config.yaml
encoder_norm: "rmsnorm"
loss: "mse"
residual_init: "zero_last"
steps: 8100
Rows from block 2 of the encoder of a small image VAE, named by matrix and row number. Rows with one number within an expert belong to one neuron, the router's apart. Each number is 500 + 50 x the weight over its row's rms, rounded and kept within 0 to 999. All counts start at 0. Numbers have three digits each.
Before each expert's rows are labels from the 100 images, of 14848, where the router gives the expert most weight on average: "top examples" is what is common among them; "colour at peak" is the nearest of a few named colours to the mean colour under the peak. Only what is clearly more common there than usual is listed. The data: aerial photos of the United States (SatlasPretrain).
# router: router (encoder.blocks.2.mlp.router.weight, 32x160), inputs 0-39
# up: expert up (encoder.blocks.2.mlp.up, 32x32x160), inputs 0-39
# down: expert down (encoder.blocks.2.mlp.down, 32x160x32, transposed), outputs 0-39

# expert 4
top examples: building
colour at peak: grey
router.4:561526486504417575468548529495509530475501512453508471510568448591466569493461487468512537575505489495456488585453493499
up.0:513519548462499567465531481529465537481586503493639496441551558508557537474483471457485488555579414479540545525486445556
down.0:618564439508543585435527527528426544478518621441545525456442483581500482454419513548512487552449503490466536490318577507
up.1:528525551511483491404456545475466503511483559630510459535553486508470489461495515456470458480537517439553530470521511442
down.1:653537515513528432529422502602493401518486598492606416488501582467528541471512472470441474503493452484509489499577445606
up.2:604403534483496511441481469528487551488591473503406488524462450331476511479454454479518460488539442525448460484478530519
down.2:496501514554451472497439479529491666462602447490462476478420476524454449449534499464506555487487402534427486427370489464
up.3:482554500507453449469472512452482502541539550560523461458574518464528430403544528483511468513496425456554499506499479481
down.3:572559481548472559511465567581555552600548598503501476448445467577527493410525404512474556519535493497512529525363509449
up.4:454588465531559485524443532512484512592567517534610474456535578536563491455536507531437463433510400493528558467447481538
down.4:504590504537513619484541458452487503543419544493562476470545491452431513413516569520469506617514574471544460553471514439
up.5:652493474471498531566489528529416546400639520485450532488553546574534515561493473545491490497495410528490542524469445501
down.5:457483446520465466499500487482558514499532516520478482541535443503496472454543562417471522519513249563487514463494527487
up.6:500523520482517548508513497519466519477595569574623507466479539555510518482459522506494481542540391490495543515440461523
down.6:566562539470493622475571510550420542522514611461572477525495510498499450447476480552450528634476561490480573492320583484
up.7:555524456470500517508531500576530476407418602312463510502476538505477429586480502505482598517484506536475475550452519583
down.7:514554541474512550543402511548514483476434368587412475522570514634514459488570542489480502453484525475557570524444507531
up.8:596472428482502524531470521534430559565548545508517505523543484580539517528494471557486467375453455575496566512437480623
down.8:579500488458500541550498487575507594562540529513412500564519517558546444522570492497440554455475322476493566441517581525
up.9:492522490503498526464474522503404438531536643562484495503400526643527474475507493486513476486492544521544447474527488556
down.9:446458488496435416570538486429476589497466458523441534435473500396474444552478576513555478495427622556516497470480487454
up.10:504515496510455432504515506500475436592541490558532489409619496567478478533494487526495490487504416489505507492543425486
down.10:598596485573488570402513558471541482579410524511432461483469410549429489429469451495475491536488596564490561480494502478
up.11:449638456497513501591469484477480451575460564470645450485532580532539432514617553489403551483503444523507558483493473527
down.11:479518534554492562482594521452528456390522671549547457440520504478474489482542519532485474582537467568511417498503495425
up.12:480482456484494446468465476525530551462559429444510490500400529388537473432530449519491470415515465548523505494458535506
down.12:555527504527522471474502523480549541472533493542607483419481514344487510435571468519435449487494429478547394463556441548
up.13:473551474485511389548421499456533427456466463490502505500575561411556425493600525508437511457518480516566474485592448494
down.13:444535520554501385515541523439604494453588521539535471506524489418451490522558525522504456486503477571554435514601441419
up.14:466481525422547557398425489543455487404511543517585485518408556475552473425496415455498439434553496468568464478511526525
down.14:501576510501557566419481498609467482499540521530612506512436575426511474433560480542469550533558392439561511513469532476
up.15:580478536551444492515450451484513532522471397477583441438502525564503484479556467462540478461542512572542454503534476469
down.15:450459529494525538463641497482450575455493424502463516521571485594473483444534515504581633554501466505503552509507561492
up.16:660458508547472514535534538464500564481620468566425493514537484566585490529467451517536480422478433654474540518513474505
down.16:455443514527498519471572504512527525501522495602463476473525473493447497446560553481526564520516282476462478476464506414
up.17:631426452460576516546500524537467560520610472438462483492586458530610513463517456554507510540509387521443537518436518513
down.17:608518493570501557542574555473532607479626519548460481487580467562510496423563531499489596561475330533499469468357511414
up.18:476614474441528552529426506475422499515553540449657474457514549481629476528527468512458470493492417469532539495485493586
down.18:544532557559494523472564491493542544473547534573614496472502481454513554427541609512489459605520548420540463465425552494
up.19:506535455526527539582505511422501502493493509434625508419587540541509526474508480537503567533485517516490459402505573451
down.19:441453505424432439447439467593521556616472499526509495576353476531487432537494568470456421379475475502516569574427519512
up.20:419516434510533520580461533551468433499502620426512513476442531597539437526463497536480522485472487553491459450451502569
down.20:503547531514532552505627514452471590551420425561499512565563490635472483451642554504516578511498466417554536609509513460
up.21:637526442616484549568495576498542562424584458534501489479585466507524507548498432607505497521473408645479493531436441521
down.21:548472497526499468501475488492517542555497444500524514516450525494521470480511532480497530515491260497511493482496541492
up.22:526470433441509510410508477539542466487533436490418533544476424390467563533387511527501481531491513462458452528498458478
down.22:376425499419554466567486442527415457467496565599520527487556597504599395562459557522548497470451518534534483472468591519
up.23:479564444586471497531489502465426466428604468487503474528571513562596483510538423545444498428529385528528502510519450558
down.23:510577556454450518394519517504477457511436568470513436490441464475485528532584457488504485500502624496512500552574437446
up.24:581466564489438498470464501477504549502589546532446452461479480338513557590345479478511427516523452470453529478501505546
down.24:581429495417504489491450447572536398525446560485434490521445441485497545564452477515476490438520420553426523489501507557
up.25:625522497548447540562501567518501557574530487478510511567462503608514499479557484551474515419510418646494543511473533527
down.25:493439482461520488463492511509484419525436555542492490599519474473484542455510619481474537401494341455477585461498557517
up.26:295425425543515490477495497415530562596590404460549509495468484514534549445457506526515422461502499534438472477509535450
down.26:529475504440491502496452511514468464451473596439476504483397487559501499585422530494512529513494456534421521461412612541

# expert 24
top examples: building
colour at peak: grey
router.24:575510484502423536410460483520502436405491487493460486569634429611445459502458558529530511534536479505425492498321572476
up.0:523466352525539465545453604481516478488589477453461602473528452540484491531443385623561456442448443542446494499508443509
down.0:498496499393520474530547493498549524538513456479522508476498539458591516524583456484516525440548371504512516524564520581
up.1:327573502532464485543561447488519448492617462518522452412460583435553487507532498463469436529548431461597518545494350445
down.1:650485466479508544418451543566517546491525463406534530479474490473430564568464439492452527500453585431490438478500486561
up.2:497567566542498382548497525475444493541474616557556431488486498483492559496564546469471455483510531444563550552612436481
down.2:547556538480485520499521523471520487438376445494414421545563524641502386525508536470446494532505517582493565471440525495
up.3:518448507524511484488446526420438516542543539614547486520509556514516442522471489521435390503485486424476524469700482485
down.3:564518506468467561464472508557508486478540527435465482583474474518533469476464465510522578504535457607414537515394569491
up.4:514528499499560381454496504422483424458481533439514488454490475484509486457453521490474519549483492458468441480562516568
down.4:512479477461496538477474514633510549572532494536357516515584574453573457549510518452548397461474469478559547506512407503
up.5:426513509487432490500513545503461489475676583518519498521454539483509546507515435504482434480508399468526594505603377516
down.5:475393507563513452508530533431463527560510566424509499477446472573386543448486514519544442499489581509440386438500547451
up.6:424440513550530476582493537446453591533543643572534487464447490499577503409592408457527510454542487529560437484561482475
down.6:507498476499546511535432466584473504620525642481583478469431508487496588371531436550531508468509561459514482516493562539
up.7:451509487527478474436456519467586516528535454565559435400448557433574522462527454502538468514517411510542430526497400424
down.7:596557516509548534459407516531556535483511480494549547384451452568474542425473487525453544514536453462586444474446473543
up.8:668485481502481441552489525494466499539500482510405549526528513521554414568481457529454521471469425538502587521514495522
down.8:529540477435529519495494515529540464535511539550563504528567506501469468490546501487474523516491313523505529466488493487
up.9:577531564478520525469536489498480506442520519509442457510434488492498491459472516460460386485549472538505524517510445518
down.9:448532545504529562516503512556437497558511453523572491528523562575538498427605489507450521427481378437529538475460504512
up.10:562520536496486503381513549433470521462467605459478524552465458443496478457534527520508475512425537538531510564469546510
down.10:505498506475544477606478450482441508399542505448475538571539566613518472506466516485425461537525562572445529487557519535
up.11:490484487510486548443475503559524412430475441447463528536560442562455507501449532529549594566486517513430505490299567464
down.11:484470530499491488541591509535497589533496416448498496445496532318556562520508513479501523486481559518569468550588427567
up.12:454488535489514521494494432477472552591461599456537409427452537437601518440546426418482473522565473493530471504653449527
down.12:521428432453503510522461532532535435588396594479517524459478477472523566456523479562517495467422511452513411534395479517
up.13:516567484523428594396439449532582465473459402498533438505498463469504441486491506477507508511548412541541513504388522503
down.13:557525523477461532394401512554555477564463493542429458528518474562450435485478508492495488492503439499467526515377545533
up.14:409388482496441525541469480521490560546551460486524462450542525515580524428509413467636495457515409528478494524510491533
down.14:545494503490502536543434553522449445497486614468584518540454451565433531461492455509574539483481576467417554554419594522
up.15:439513502546498480520501490460559559487476489573534437453489532473542454386590497447488522458541457607594426504483447461
down.15:535546468486463513413451546585588477615508524538451460439468476467485574451492536502475485487479494461513464557348498505
up.16:487563469558472530540459490451514585449538441468539467447453533513589404419541365477532568479536413588547497523512422483
down.16:589553456479475566472493487569559461560447545510536506456486503573434537496466494523504558453489542400508429531402518509
up.17:465474507493541424469493543448426507547537670456535515510437549444525533462546508496443453528469537436513461522646474485
down.17:536531516509482521453486527518493550474415445511444489558545454585463432550497548488505472477506572565472550485352566531
up.18:518610508445527543445514474511556376449513453428448507500537487496496520528483540480438541524505525317498508466390501496
down.18:446472498459470486548535487573495571592517523504466481535449527431534512537562445492546513454494486616490629509526447595
up.19:557522406565534461505430612475472498497480559511493564468530426523488475471551452623471540504400554555541465476569515476
down.19:335502473506560526450584499463534522384465363520491555614628541478526478543523615553469542525449471483508518584527513477
up.20:382435475481574416580524517481465509537575652492571528465470492480507610475521446515523448494471501434477463471634449526
down.20:428438455540540486528566479408477520490545558459585504424481508421495575488500527530498480542519504486541433541592440488
up.21:564458430490525537459475516498540602467568548457433558535445384455506534443510435528483525464468469594505475536571500474
down.21:425487463442437515459458522526554504607493548561467477490546447524558478412510550510520465457512399495532536484396508488
up.22:449495497528489472491529501407543487448576411507511485400456499435535498466487446505451458517534402496558407522572416463
down.22:538534543432508631477552457473554485403493527455491552491537478546420491558469462465487553564553506491549445518488518522
up.23:554524503503475601444422442573598495471448401512515449461494486499555444481470456488570467472559415573583445544375489551
down.23:600548524490446541420435512583583500607437454542479502487545499526451430491476517499507550454513515468495547501360550568
up.24:314456463543517496538514479434560572490473447387593516495484465501527494429528436504540510495501485551521445528514497447
down.24:499442490486482424458482527405501482435557568487488508471453421513480530454378468539577535536500481537440465476405519499
up.25:644413500534451525629508512467451521472617439582487511551541467553507447523481396506499530495518442570503523546454472472
down.25:508475517510503513495450507469532469484543490566513510541539492578473498490481528467480541498517340525428475447463567461
up.26:565542519460548510476497537480452487607489633481538496488397574420559576481541464492425447516459536404549535484571472564
down.26:447495514562527489465449518460503475420528531551497495535508515632449468472484497521498461529510512546488468495453566444

# expert 15
top examples: building
colour at peak: pink
router.15:533514511430442504388565500524512438577466586512462468525458437429474548544458567440494406536491502430476512541510474564
up.0:518483460528499532518521521526518487364575514496494516487489473497545529428595398526541478424497399526571446507552451523
down.0:616515516404469549478430468585478466555479514459529529549476437561420532464514545503518578530543587460466555495529546485
up.1:507490494426488454540519499551467476548570587482480532452531634506527540580508530515429533458491505405472527498510457584
down.1:530499478468440524468522459603474663507479473509428458501525544498562532608577452482533448412502487493571544538461437552
up.2:609472454472439613432476477577569570535524556484413497514465482477513470549569443486539510469506468548545461532547492498
down.2:499445499570535528539506513348499466380467398495572481476479464565495478438513472499500570538513508599455448479510605478
up.3:445451455519543505486446599495392549474526700486513566509409538541540518446529518535444488521449533496474496440547478550
down.3:525576512423481510504569463545540491604427474476430519511469543381521461598519543524504445446486522509601552603431397550
up.4:567505477476480598493500470603518507514505568518460452457398475473474482555564453497448499463532471591499503469494467535
down.4:441462519527508484533500485334478581374572348475525503527580519580561453482470482493537546492497536577472515476559537474
up.5:571368467472491575534443530580425520518531592554507512549556501590475521446557500533594498451478492550415496504439606541
down.5:591465495510469514524430515583509437542562616504502487582502470636495528439516438483496505473511446488405476501466563542
up.6:460523534482479491523458394498486494432555515390502404463559502518531527496485462426611499493652483511527420547520471477
down.6:561499462470606492557490582540521509556551530570485561525519520364473503452520544576470489508407426442512506530478438489
up.7:517502557482554548448523463551522470403538396530441456519555560526494471524489492450472505489606471499548490509492428534
down.7:476545551448531536394523507515576417400480511518460520518536545519447417494509542468454530575496434457486438532475509431
up.8:562497477598524439543473568360454600438492493524495559510651395478502474411581468555487552533439503541560515476602516422
down.8:450533497541523510492561486479451472474543433526516553556496538449413476403520482483502542542497435474563406504479540436
up.9:537440451427472463413495489509479517470514564413426526480499406473515465531323447519615517521473496528425490487529511572
down.9:542484491498513484538615506487493576465442408502491518540649553519554436509558502486578534494477521482540526503609487523
up.10:524555512444492638363601498515553480468489439502482511546450458467410503542374550503541487528518486418519507501426534532
down.10:584416505516502398545386491503471469454567555477506513454503502549603545480536430506486521411506484552483476461529540536
up.11:403542519473550477528434506519514422512525546450552490506532607485512527473531501504419509499514435406515538528511444457
down.11:516451504515505417450530491433518459474497533485462536398535477440439515524477548553543450610506519545423411514571407425
up.12:622505443528452432555480540483532581522473486542419472385586485446571445559543510508481465442486445572558554497503444513
down.12:455508515503484548490617488596515506503577618558576493472484553370482548427520502513493467496491358462525498536478478469
up.13:466520530462442489506523467485507638608553493573527468509489528457624491513548524463480397404462435534546545502481436488
down.13:612492490410454507442480447624538432565545631466487438490479479464470527513501442486501471521543273501506481536485520543
up.14:535523482455508422484451516458475429535446733450497515470485442441548433532449506515461445544445519497525502493533433539
down.14:462492498459503436479543513519449508519433504525486477526559565545471534483518516459584459402427541523499517466479554534
up.15:526505438492542508508465538464459367471532603429441522426501532498562446493483465529457447464485426479536446482559450566
down.15:619561486479496480403411443482566432481503524418473462510450478459463471507445464471494550532526511520474443616520483375
up.16:517464517475477470429454431480500466482515514486452474535529374460514538568374484451573422451543462445443468552553475545
down.16:537511475499487520473476489472500504481547539502577493493364431530494454492492501495482489490485490543482489504418504465
up.17:504505448525558497579396527518500577463545437467505502476568433507522477513530499527509612538478493522473507535459487450
down.17:565544496514520456537379509558496408543568611578568472504471562587473502452533466482439470518509491458452545488470560459
up.18:513515406469473487518489518551460519438574639501396506480525434433576444576425496539512460401450446544530559474506454622
down.18:501485486535535448534545479468541525536531418508482521565551536502492473447584474441499544470458362538515508529594510491
up.19:586499451545487475535402481526514433426514414468511529485618502579468471509483474534506632533490502544439505492455535495
down.19:581483496506506506539345465557474461452557605465558525498472468636489494502398409469490516536522493460420462422465603512
up.20:495489422483498423572476532465498571571494617550496478529523592500573468520518543528416430430462459482517575443484458557
down.20:661551470468507523451458485609545515542490514475465492506436559473505470534555454491475467458504358500531571546464498580
up.21:507505548465535554440502427530494529451495538400497441466480462473506590515429406423538539437635503503430437538526468585
down.21:451444535494483458479507472581456557493455463519461523457520511527502508521519497514555462450560377423507492493491522559
up.22:564479517497599536506495486449498425457502533417516537481463513447528597469462450503456468543522489484533440474652511562
down.22:555501483485541471499460470504503367461445562461601533468584612518502571447512484511436536561530463431566452563658472526
up.23:423423461555482510498527496418531576555523520477486543465389453506526511485333501520477441487509500477418470447481533477
down.23:609438485441473481400519470505523497431429571463404507458436455464458462552427531492584499552510521575459456516444567542
up.24:452515513482504503400565476521552521604476487516596481442440512410506603457516512499505457492527496410522480552508461533
down.24:584457491516475420526404513481457461407490539526523504542540503686513446535436490537496521488478536513466547456497595487
up.25:493514556524509517448524494520465487462481549540449461531461456462574595516582538471457400423535512517594487542481460550
down.25:450525492492504540527526493570490551584445467550538494550438559530501470482558544491421472391510457499585474496533439497
up.26:490583545547507440517439476434511509537522404451491403513487529479525497502551461402440569502580388504486540515480448456
down.26:526426475507537423426449603501550495557459504498583573411521448499510517540404448510538506538504466486464444498523456501

# expert 8
top examples: crop field
colour at peak: black
router.8:485470493563481514537559452558510577326528472417491491462509391486512460518541412458535618464511454542509457471456498516
up.0:386456429583531461553454524462556558501548442482555510462488469541489523494412472545519564474468436582426431452492486463
down.0:553424463477460490507454461537478561442557501447482508469423502491578533488397449526504453520497398481449457503477515510
up.1:344591508563457489483472487501480417526570476533543458492556555447515579454500576486478409537523502354531513580473429431
down.1:499529525473440488554525461525495513486478518513397452562541487501516445516589561473482542461444440454563546500534479485
up.2:562501449424482484546550499533579464475548583488423490453453523421619447556524487499422487546470366530535532528515428506
down.2:510485501489468491404483462654505534610560627469484451533448506527486573443477532538552503494488570549443510556399478496
up.3:511509554467531550525406489553516489497497579499496439511482479556482419475575485450488491543560509536497495553514465521
down.3:404462521479551542554506563506408504455531600517588495476507569464606505448537517469480499520559451349510510454407553484
up.4:444528515472498401506595518513500482452557502493441527545474437437422538534443524518465516510491485508414564511425495516
down.4:533490491528462584469478534556545526490519477518512451501528524476514504443530531505495495421502392507533493552429525479
up.5:550509496456435448432528472531503439500486555458454488555496473498469472536378516497545519509498479492400543558403543502
down.5:602482455451499535451405515598515409615495482490514497601523545596470480381562494467515540498523437505528565561470561484
up.6:524538495587404415503434495541548530500518506525390500469475439459462480510500536507467417463481453501426486455516495442
down.6:383525536427525588433633485444474459542568542505524543532479582411578532475477520500505559484501447482555470506484508503
up.7:512480372535512522517461637474481535467520514516441576492536476511515505472528460622498501490410448564508503482576441490
down.7:511510504506439442452440484510546602464522476488464471538460458423476372529582579473500450413525335545514439432492536502
up.8:346539500510502422474558539401554508440560476520563495498526434387413530518482591534490479559489494481472464527469425437
down.8:572512531433523510493415500630493426578443495475532483592525586554527540498529471537480503450498465443511530496536577561
up.9:480468436493465483448443521508514435475570525386495529446466493500533461504345449543545467536448499506383460445497535555
down.9:498467515446483558481574531540447596492416487464450473573572547535548489543521504495559536478500532469561527569561496498
up.10:524478502498524508544334497585487481491564515554510425516495535619553424480574462478497475492547482502629486561482458463
down.10:513473485530453549513430518544480457491553537539520441590521520628511560466562431517466536453528462526501536515463541514
up.11:671505512548465419506514505417483532471467497547466445452570563472501490467551521469419516508535468570535485479524484516
down.11:520540545528460475436467493523541497553560451558466484458546523423536474494491488455511505456496339460548444583477417467
up.12:494503517501464502447388456530542450480476443405523468502515515525544558478553497465474469435565462518497446544468457547
down.12:528565501483502408478407489574567328567437470505567483522426548422444529499531458502490464467535490531565485568592474505
up.13:534453474451464457430427467512554474513504542469439507488487426412489551536354504515535428519505488458412497534451539506
down.13:643456505432462479463365460560488406501497560411446482477456476530522507550404430511500430529546481540434462493453531538
up.14:478554424437480534578519463472549474475549534427423538486477527477609472564475461571411539561483346509538543524480408439
down.14:566478473468445533536484576640584428618414623542478490530464489514491535445585451533435418502497557526549535578422454498
up.15:497457421461516445571543503490463446530524549477486532429430583540505427542418493548446464465473454522470488485507401527
down.15:473509524549495511536494518479488551429578422495535498514555504461485618397531447521472558529478424444519434528530488467
up.16:668540471477542472609474512494581494414436487538453509458492492508591480541554458514461556505492445628627491527523467492
down.16:475520481584448462414656538437490513454527442539542522438503530394511542412504472535467484602498397531561456501524472410
up.17:447553501491450461521550445527508445398521484439470483449539572480552494514514443469536572546531497510564517596507421487
down.17:413496537457494462482656473453447577421460577470421510469459457410475462594443556533562440511506525486502466460501479468
up.18:588468574496487504440522459499552551443574471477428475486542410403515532474457481416545489565560500629456479479538499476
down.18:395475546474513470540497472478460512476440448534603524516484541457440490484521529449515508513496528386517438491517450490
up.19:464580498525425455581489493463529388413530587546449465502534524496552481473526557473484478579521449566565503572486406394
down.19:554539518514474543453470543603513449512503550541566494480552590504510506420569512456525518604527484490539505499540489502
up.20:391576534476523425404558496369578433561537447477565513461520510386454553544478568506439449571508476376502485498544434479
down.20:497471505504467470547467470620460503537604550543492490554551562559463539469498454504522457472488510492435523481427556507
up.21:594512467448503524522507475543554492473557552482445484458455515490592459565473428542397552499540366575589503534479411505
down.21:601467455455463509448557528681478479558544620502503474547455527522460585515499464581487474441483451557480484463488450495
up.22:524491445544487414535522537444509509367534495416446553429464449438513474519504455534502581552447497595525443534513443495
down.22:360437453527514489615617507409497590532499428503529549473538534434508413515523583499517486521475566490478515467550558489
up.23:526563552433436600562456420579495434530481549464479411506476598500555526486517487449468475554579495511570486542490482512
down.23:474549462497638451464440567410470506456465412466539569497475552452587405503519519568469469441469460426545489417489518566
up.24:586441501508437458535365478496456491480468544526386419525486462670524374478552443451500550481551485558506476484442541475
down.24:486430494557512455526404557473490478460538542511478508559447445680487457452482497487549555495541478530422486522474568462
up.25:597482490512411505467482467506512590513570515542488502448483437505463493509436451525525493507503472624541543445506525438
down.25:495520498479518459505528563413553447431437477460590487540497549401550520476459465518423593555485506509485440537536482468
up.26:469438463489485463485433468467554553551567523479540522467452470457507521552371505517507448511495492514407473478498513491
down.26:600470475489430465464465465508542406472462607454416487464493453446515503468423488509591482528495473562384466507411557494

# expert 1
top examples: building
colour at peak: pink; white
router.1:508491431452463461563544546612492469481572544467480518540458555396520539448523496548574420509450505545471485487529518457
up.0:554540477487451557541482533576490474498521538371494516545470524579508430497492453527495599478488461564476559517421567547
down.0:497487517417523553485425471577518456607382495479460542555479505596524506556506447479567418407450516519511581482444533583
up.1:542562537470506446440543498461488523432532477536482472514537495519491456514579528472460543508509496501585504516562425483
down.1:520419448525400525489433496530449519529537592544523497456458416497516531578389472539583482477505484565382441464498492553
up.2:580510460521410460562552515482437539441530476602449497475554571465542454523480484568470436486470386542540551502431440469
down.2:487473464505531535498541485473543439462439465595554510499474444509467474524499510500415491527544294451482552459428497501
up.3:584572493501429628414422502518534465442463398478470491544422491589509417559421463519466526558476488496557496528389575451
down.3:526531459487522504492467533555509437474502476588486522548504498625486437479503482431463535532509471485452515436417533496
up.4:497455497547490438580512560487471551468543469514500539486598565569474542475502450537526471427468395532513541502566404472
down.4:526476494491507487477518545488541593494486506539478530527510430553546499470476472488466595506468325504462498521460546486
up.5:375454469505460562535437502503524566587537456401557498466345475539551470438414416511559528449488497544437485438439532487
down.5:541494486434476475449450407560481429587482647435438474540447467465417470494443481571570517508469493552454487548462498526
up.6:494507509480554481496493523434460508502515609418437522544425549415461540501439506523489417518493443508586503493546527501
down.6:585474549488543461576559457440473405521402464438404453524542550456549474561480523490501471450441427570474530491553478536
up.7:593527517600546527579558551423459493340489547538483487520563480610449535491570481491493560514548428520586526525491459488
down.7:635454465490435518498501446573454503487556622464465542471446534561506434532448475491510496568541562460399509481454601561
up.8:628521497481514390541544492474412540484469619475503508451557485483488461534479531493506561491497515565478504522465484566
down.8:458526500529543533530563476583524536536497481519460523556515540568519498439596531518474485490440514452561529527512469471
up.9:525518526506478427475369513496489476486524633458509500520417532566604440423603523481462494539494517620600433451536598478
down.9:468487559451481540480615481486503475507388437434464499505484483496463506511594526542499419456459601550526556560490419527
up.10:439559554454466500558516485578530476463550448595460502524527617436478498527531492465537454487549435390516576611461433476
down.10:532517546464458443540471486495539510540505530539530486552568556543497489415562460477459551504526370527519557514443487437
up.11:518468496577469489569524513496497558422524469493425448487556461486501499496562429494516487401579374528556537549462441515
down.11:649537524444571526490464442539434409463496534405576463431542513479441535521515497497562537525522673395449434464562450590
up.12:485478472565589575454467499476460437463435497409556494486450474532530482512466472516462536509504468519466434453486471615
down.12:555495478556561573508580554452397427513494544511507507429449436548523484524477463505420523536511495490423458443480491566
up.13:496435438460487490523517534527439501393569475465526527528584574556547431445517434539527525545452361477508506543445524497
down.13:589462470537531486530471552449520550390558598550595523465576416508482598488470523577462527578433442519440419436522474471
up.14:549474487491509477439562496476454556403470531437400540482587437470485463425514487506546537477490476584597528609525458477
down.14:462442487540561503486607567474473551640500404517481481520532589541489466484538644489489585470510393555526532513534535443
up.15:468521557440457458440566414541559495500545525497462453553451444423480532520480553429478422365532411541542578545443461522
down.15:509535519492481552444518461586479574552515504482531473545442457515461521531528471462389500448521359543500513520502498531
up.16:589520522559558454544548493415428542400464527528448470474634508461520517483560508495491558532513452510576511525476456530
down.16:639474452457448535447433525538442523544563494506503469451503444519529554580456448515551471468475633529420545530480472587
up.17:556470425488507439561472534536471521441512547452432512475510491424498513564452462500453480438508439517458548485424503516
down.17:539526504495544450580468499551518478442487590525498463500463458497554462522498497462429444441504397545492505445424507578
up.18:567607513497522504526424508522500452568483541448527475537469485525515446473545490502367625444510491492552565474412526515
down.18:545437490538485408530589495420482564494539516521566492438584453535530594498483541520577466550531444515482440508549451389
up.19:516466501481479528462507411509508448343534411395456432495507431524512513522472444451523521468592428528506481537526424467
down.19:589510513510477527452557416512452375521501532409505494501502495487422543562489474513421491542512526490451478468605467569
up.20:505523540501417525483447519549565580468549510585411493487510479477466528475437477502549546527508481493585538542446511485
down.20:467446502510474513508486482507507438515415446472497493533508490484554492506511496468490483419489408497504481513543445513
up.21:618532487536549517576556506442434495374496610498504472514579587445504531488545532480425591521541383507551573520530522549
down.21:572440510585442475470521445481447511464571576483542487476459411443503442470496566506481524496471603544381359498468443540
up.22:599503450426617494603514505510382543446538507479474519427599582442563534491531515550466486505507404458532549497491486523
down.22:523432474554527490495513542440524515498433473562576509507514517491485477489530448519441577483499290534469576445492491439
up.23:474457482568440462588546541520440611491533520478502527459515497500547505492528466580552408414470401618537532468398494514
down.23:527425496500511439497518555505507460558473559594529508485503458461423515456475559490542476465470330486515546506446523456
up.24:433477489488533449500518514426404496570553577556611527487497524485512596534396547539508446522491488350430506487602466455
down.24:453472453468542481558523487428497471343423531391488526513466495501487535551486518506524513478505466493488495464583565466
up.25:629549486549536451574457528442416567390513476482475514490524520453513457495600485516457515499483457615537528487516514490
down.25:509515510532556408556473488544546543508499365487523451469480555484507425511458473503427519459494326478478635483404480510
up.26:489496527452518545358530477554573436421504500390480545552550439386439574482483509477514432552541516529460515590513526458
down.26:490462477535584493557426497490574516429409415501436532476486485542546453536481525461541518442536554512549475512373577512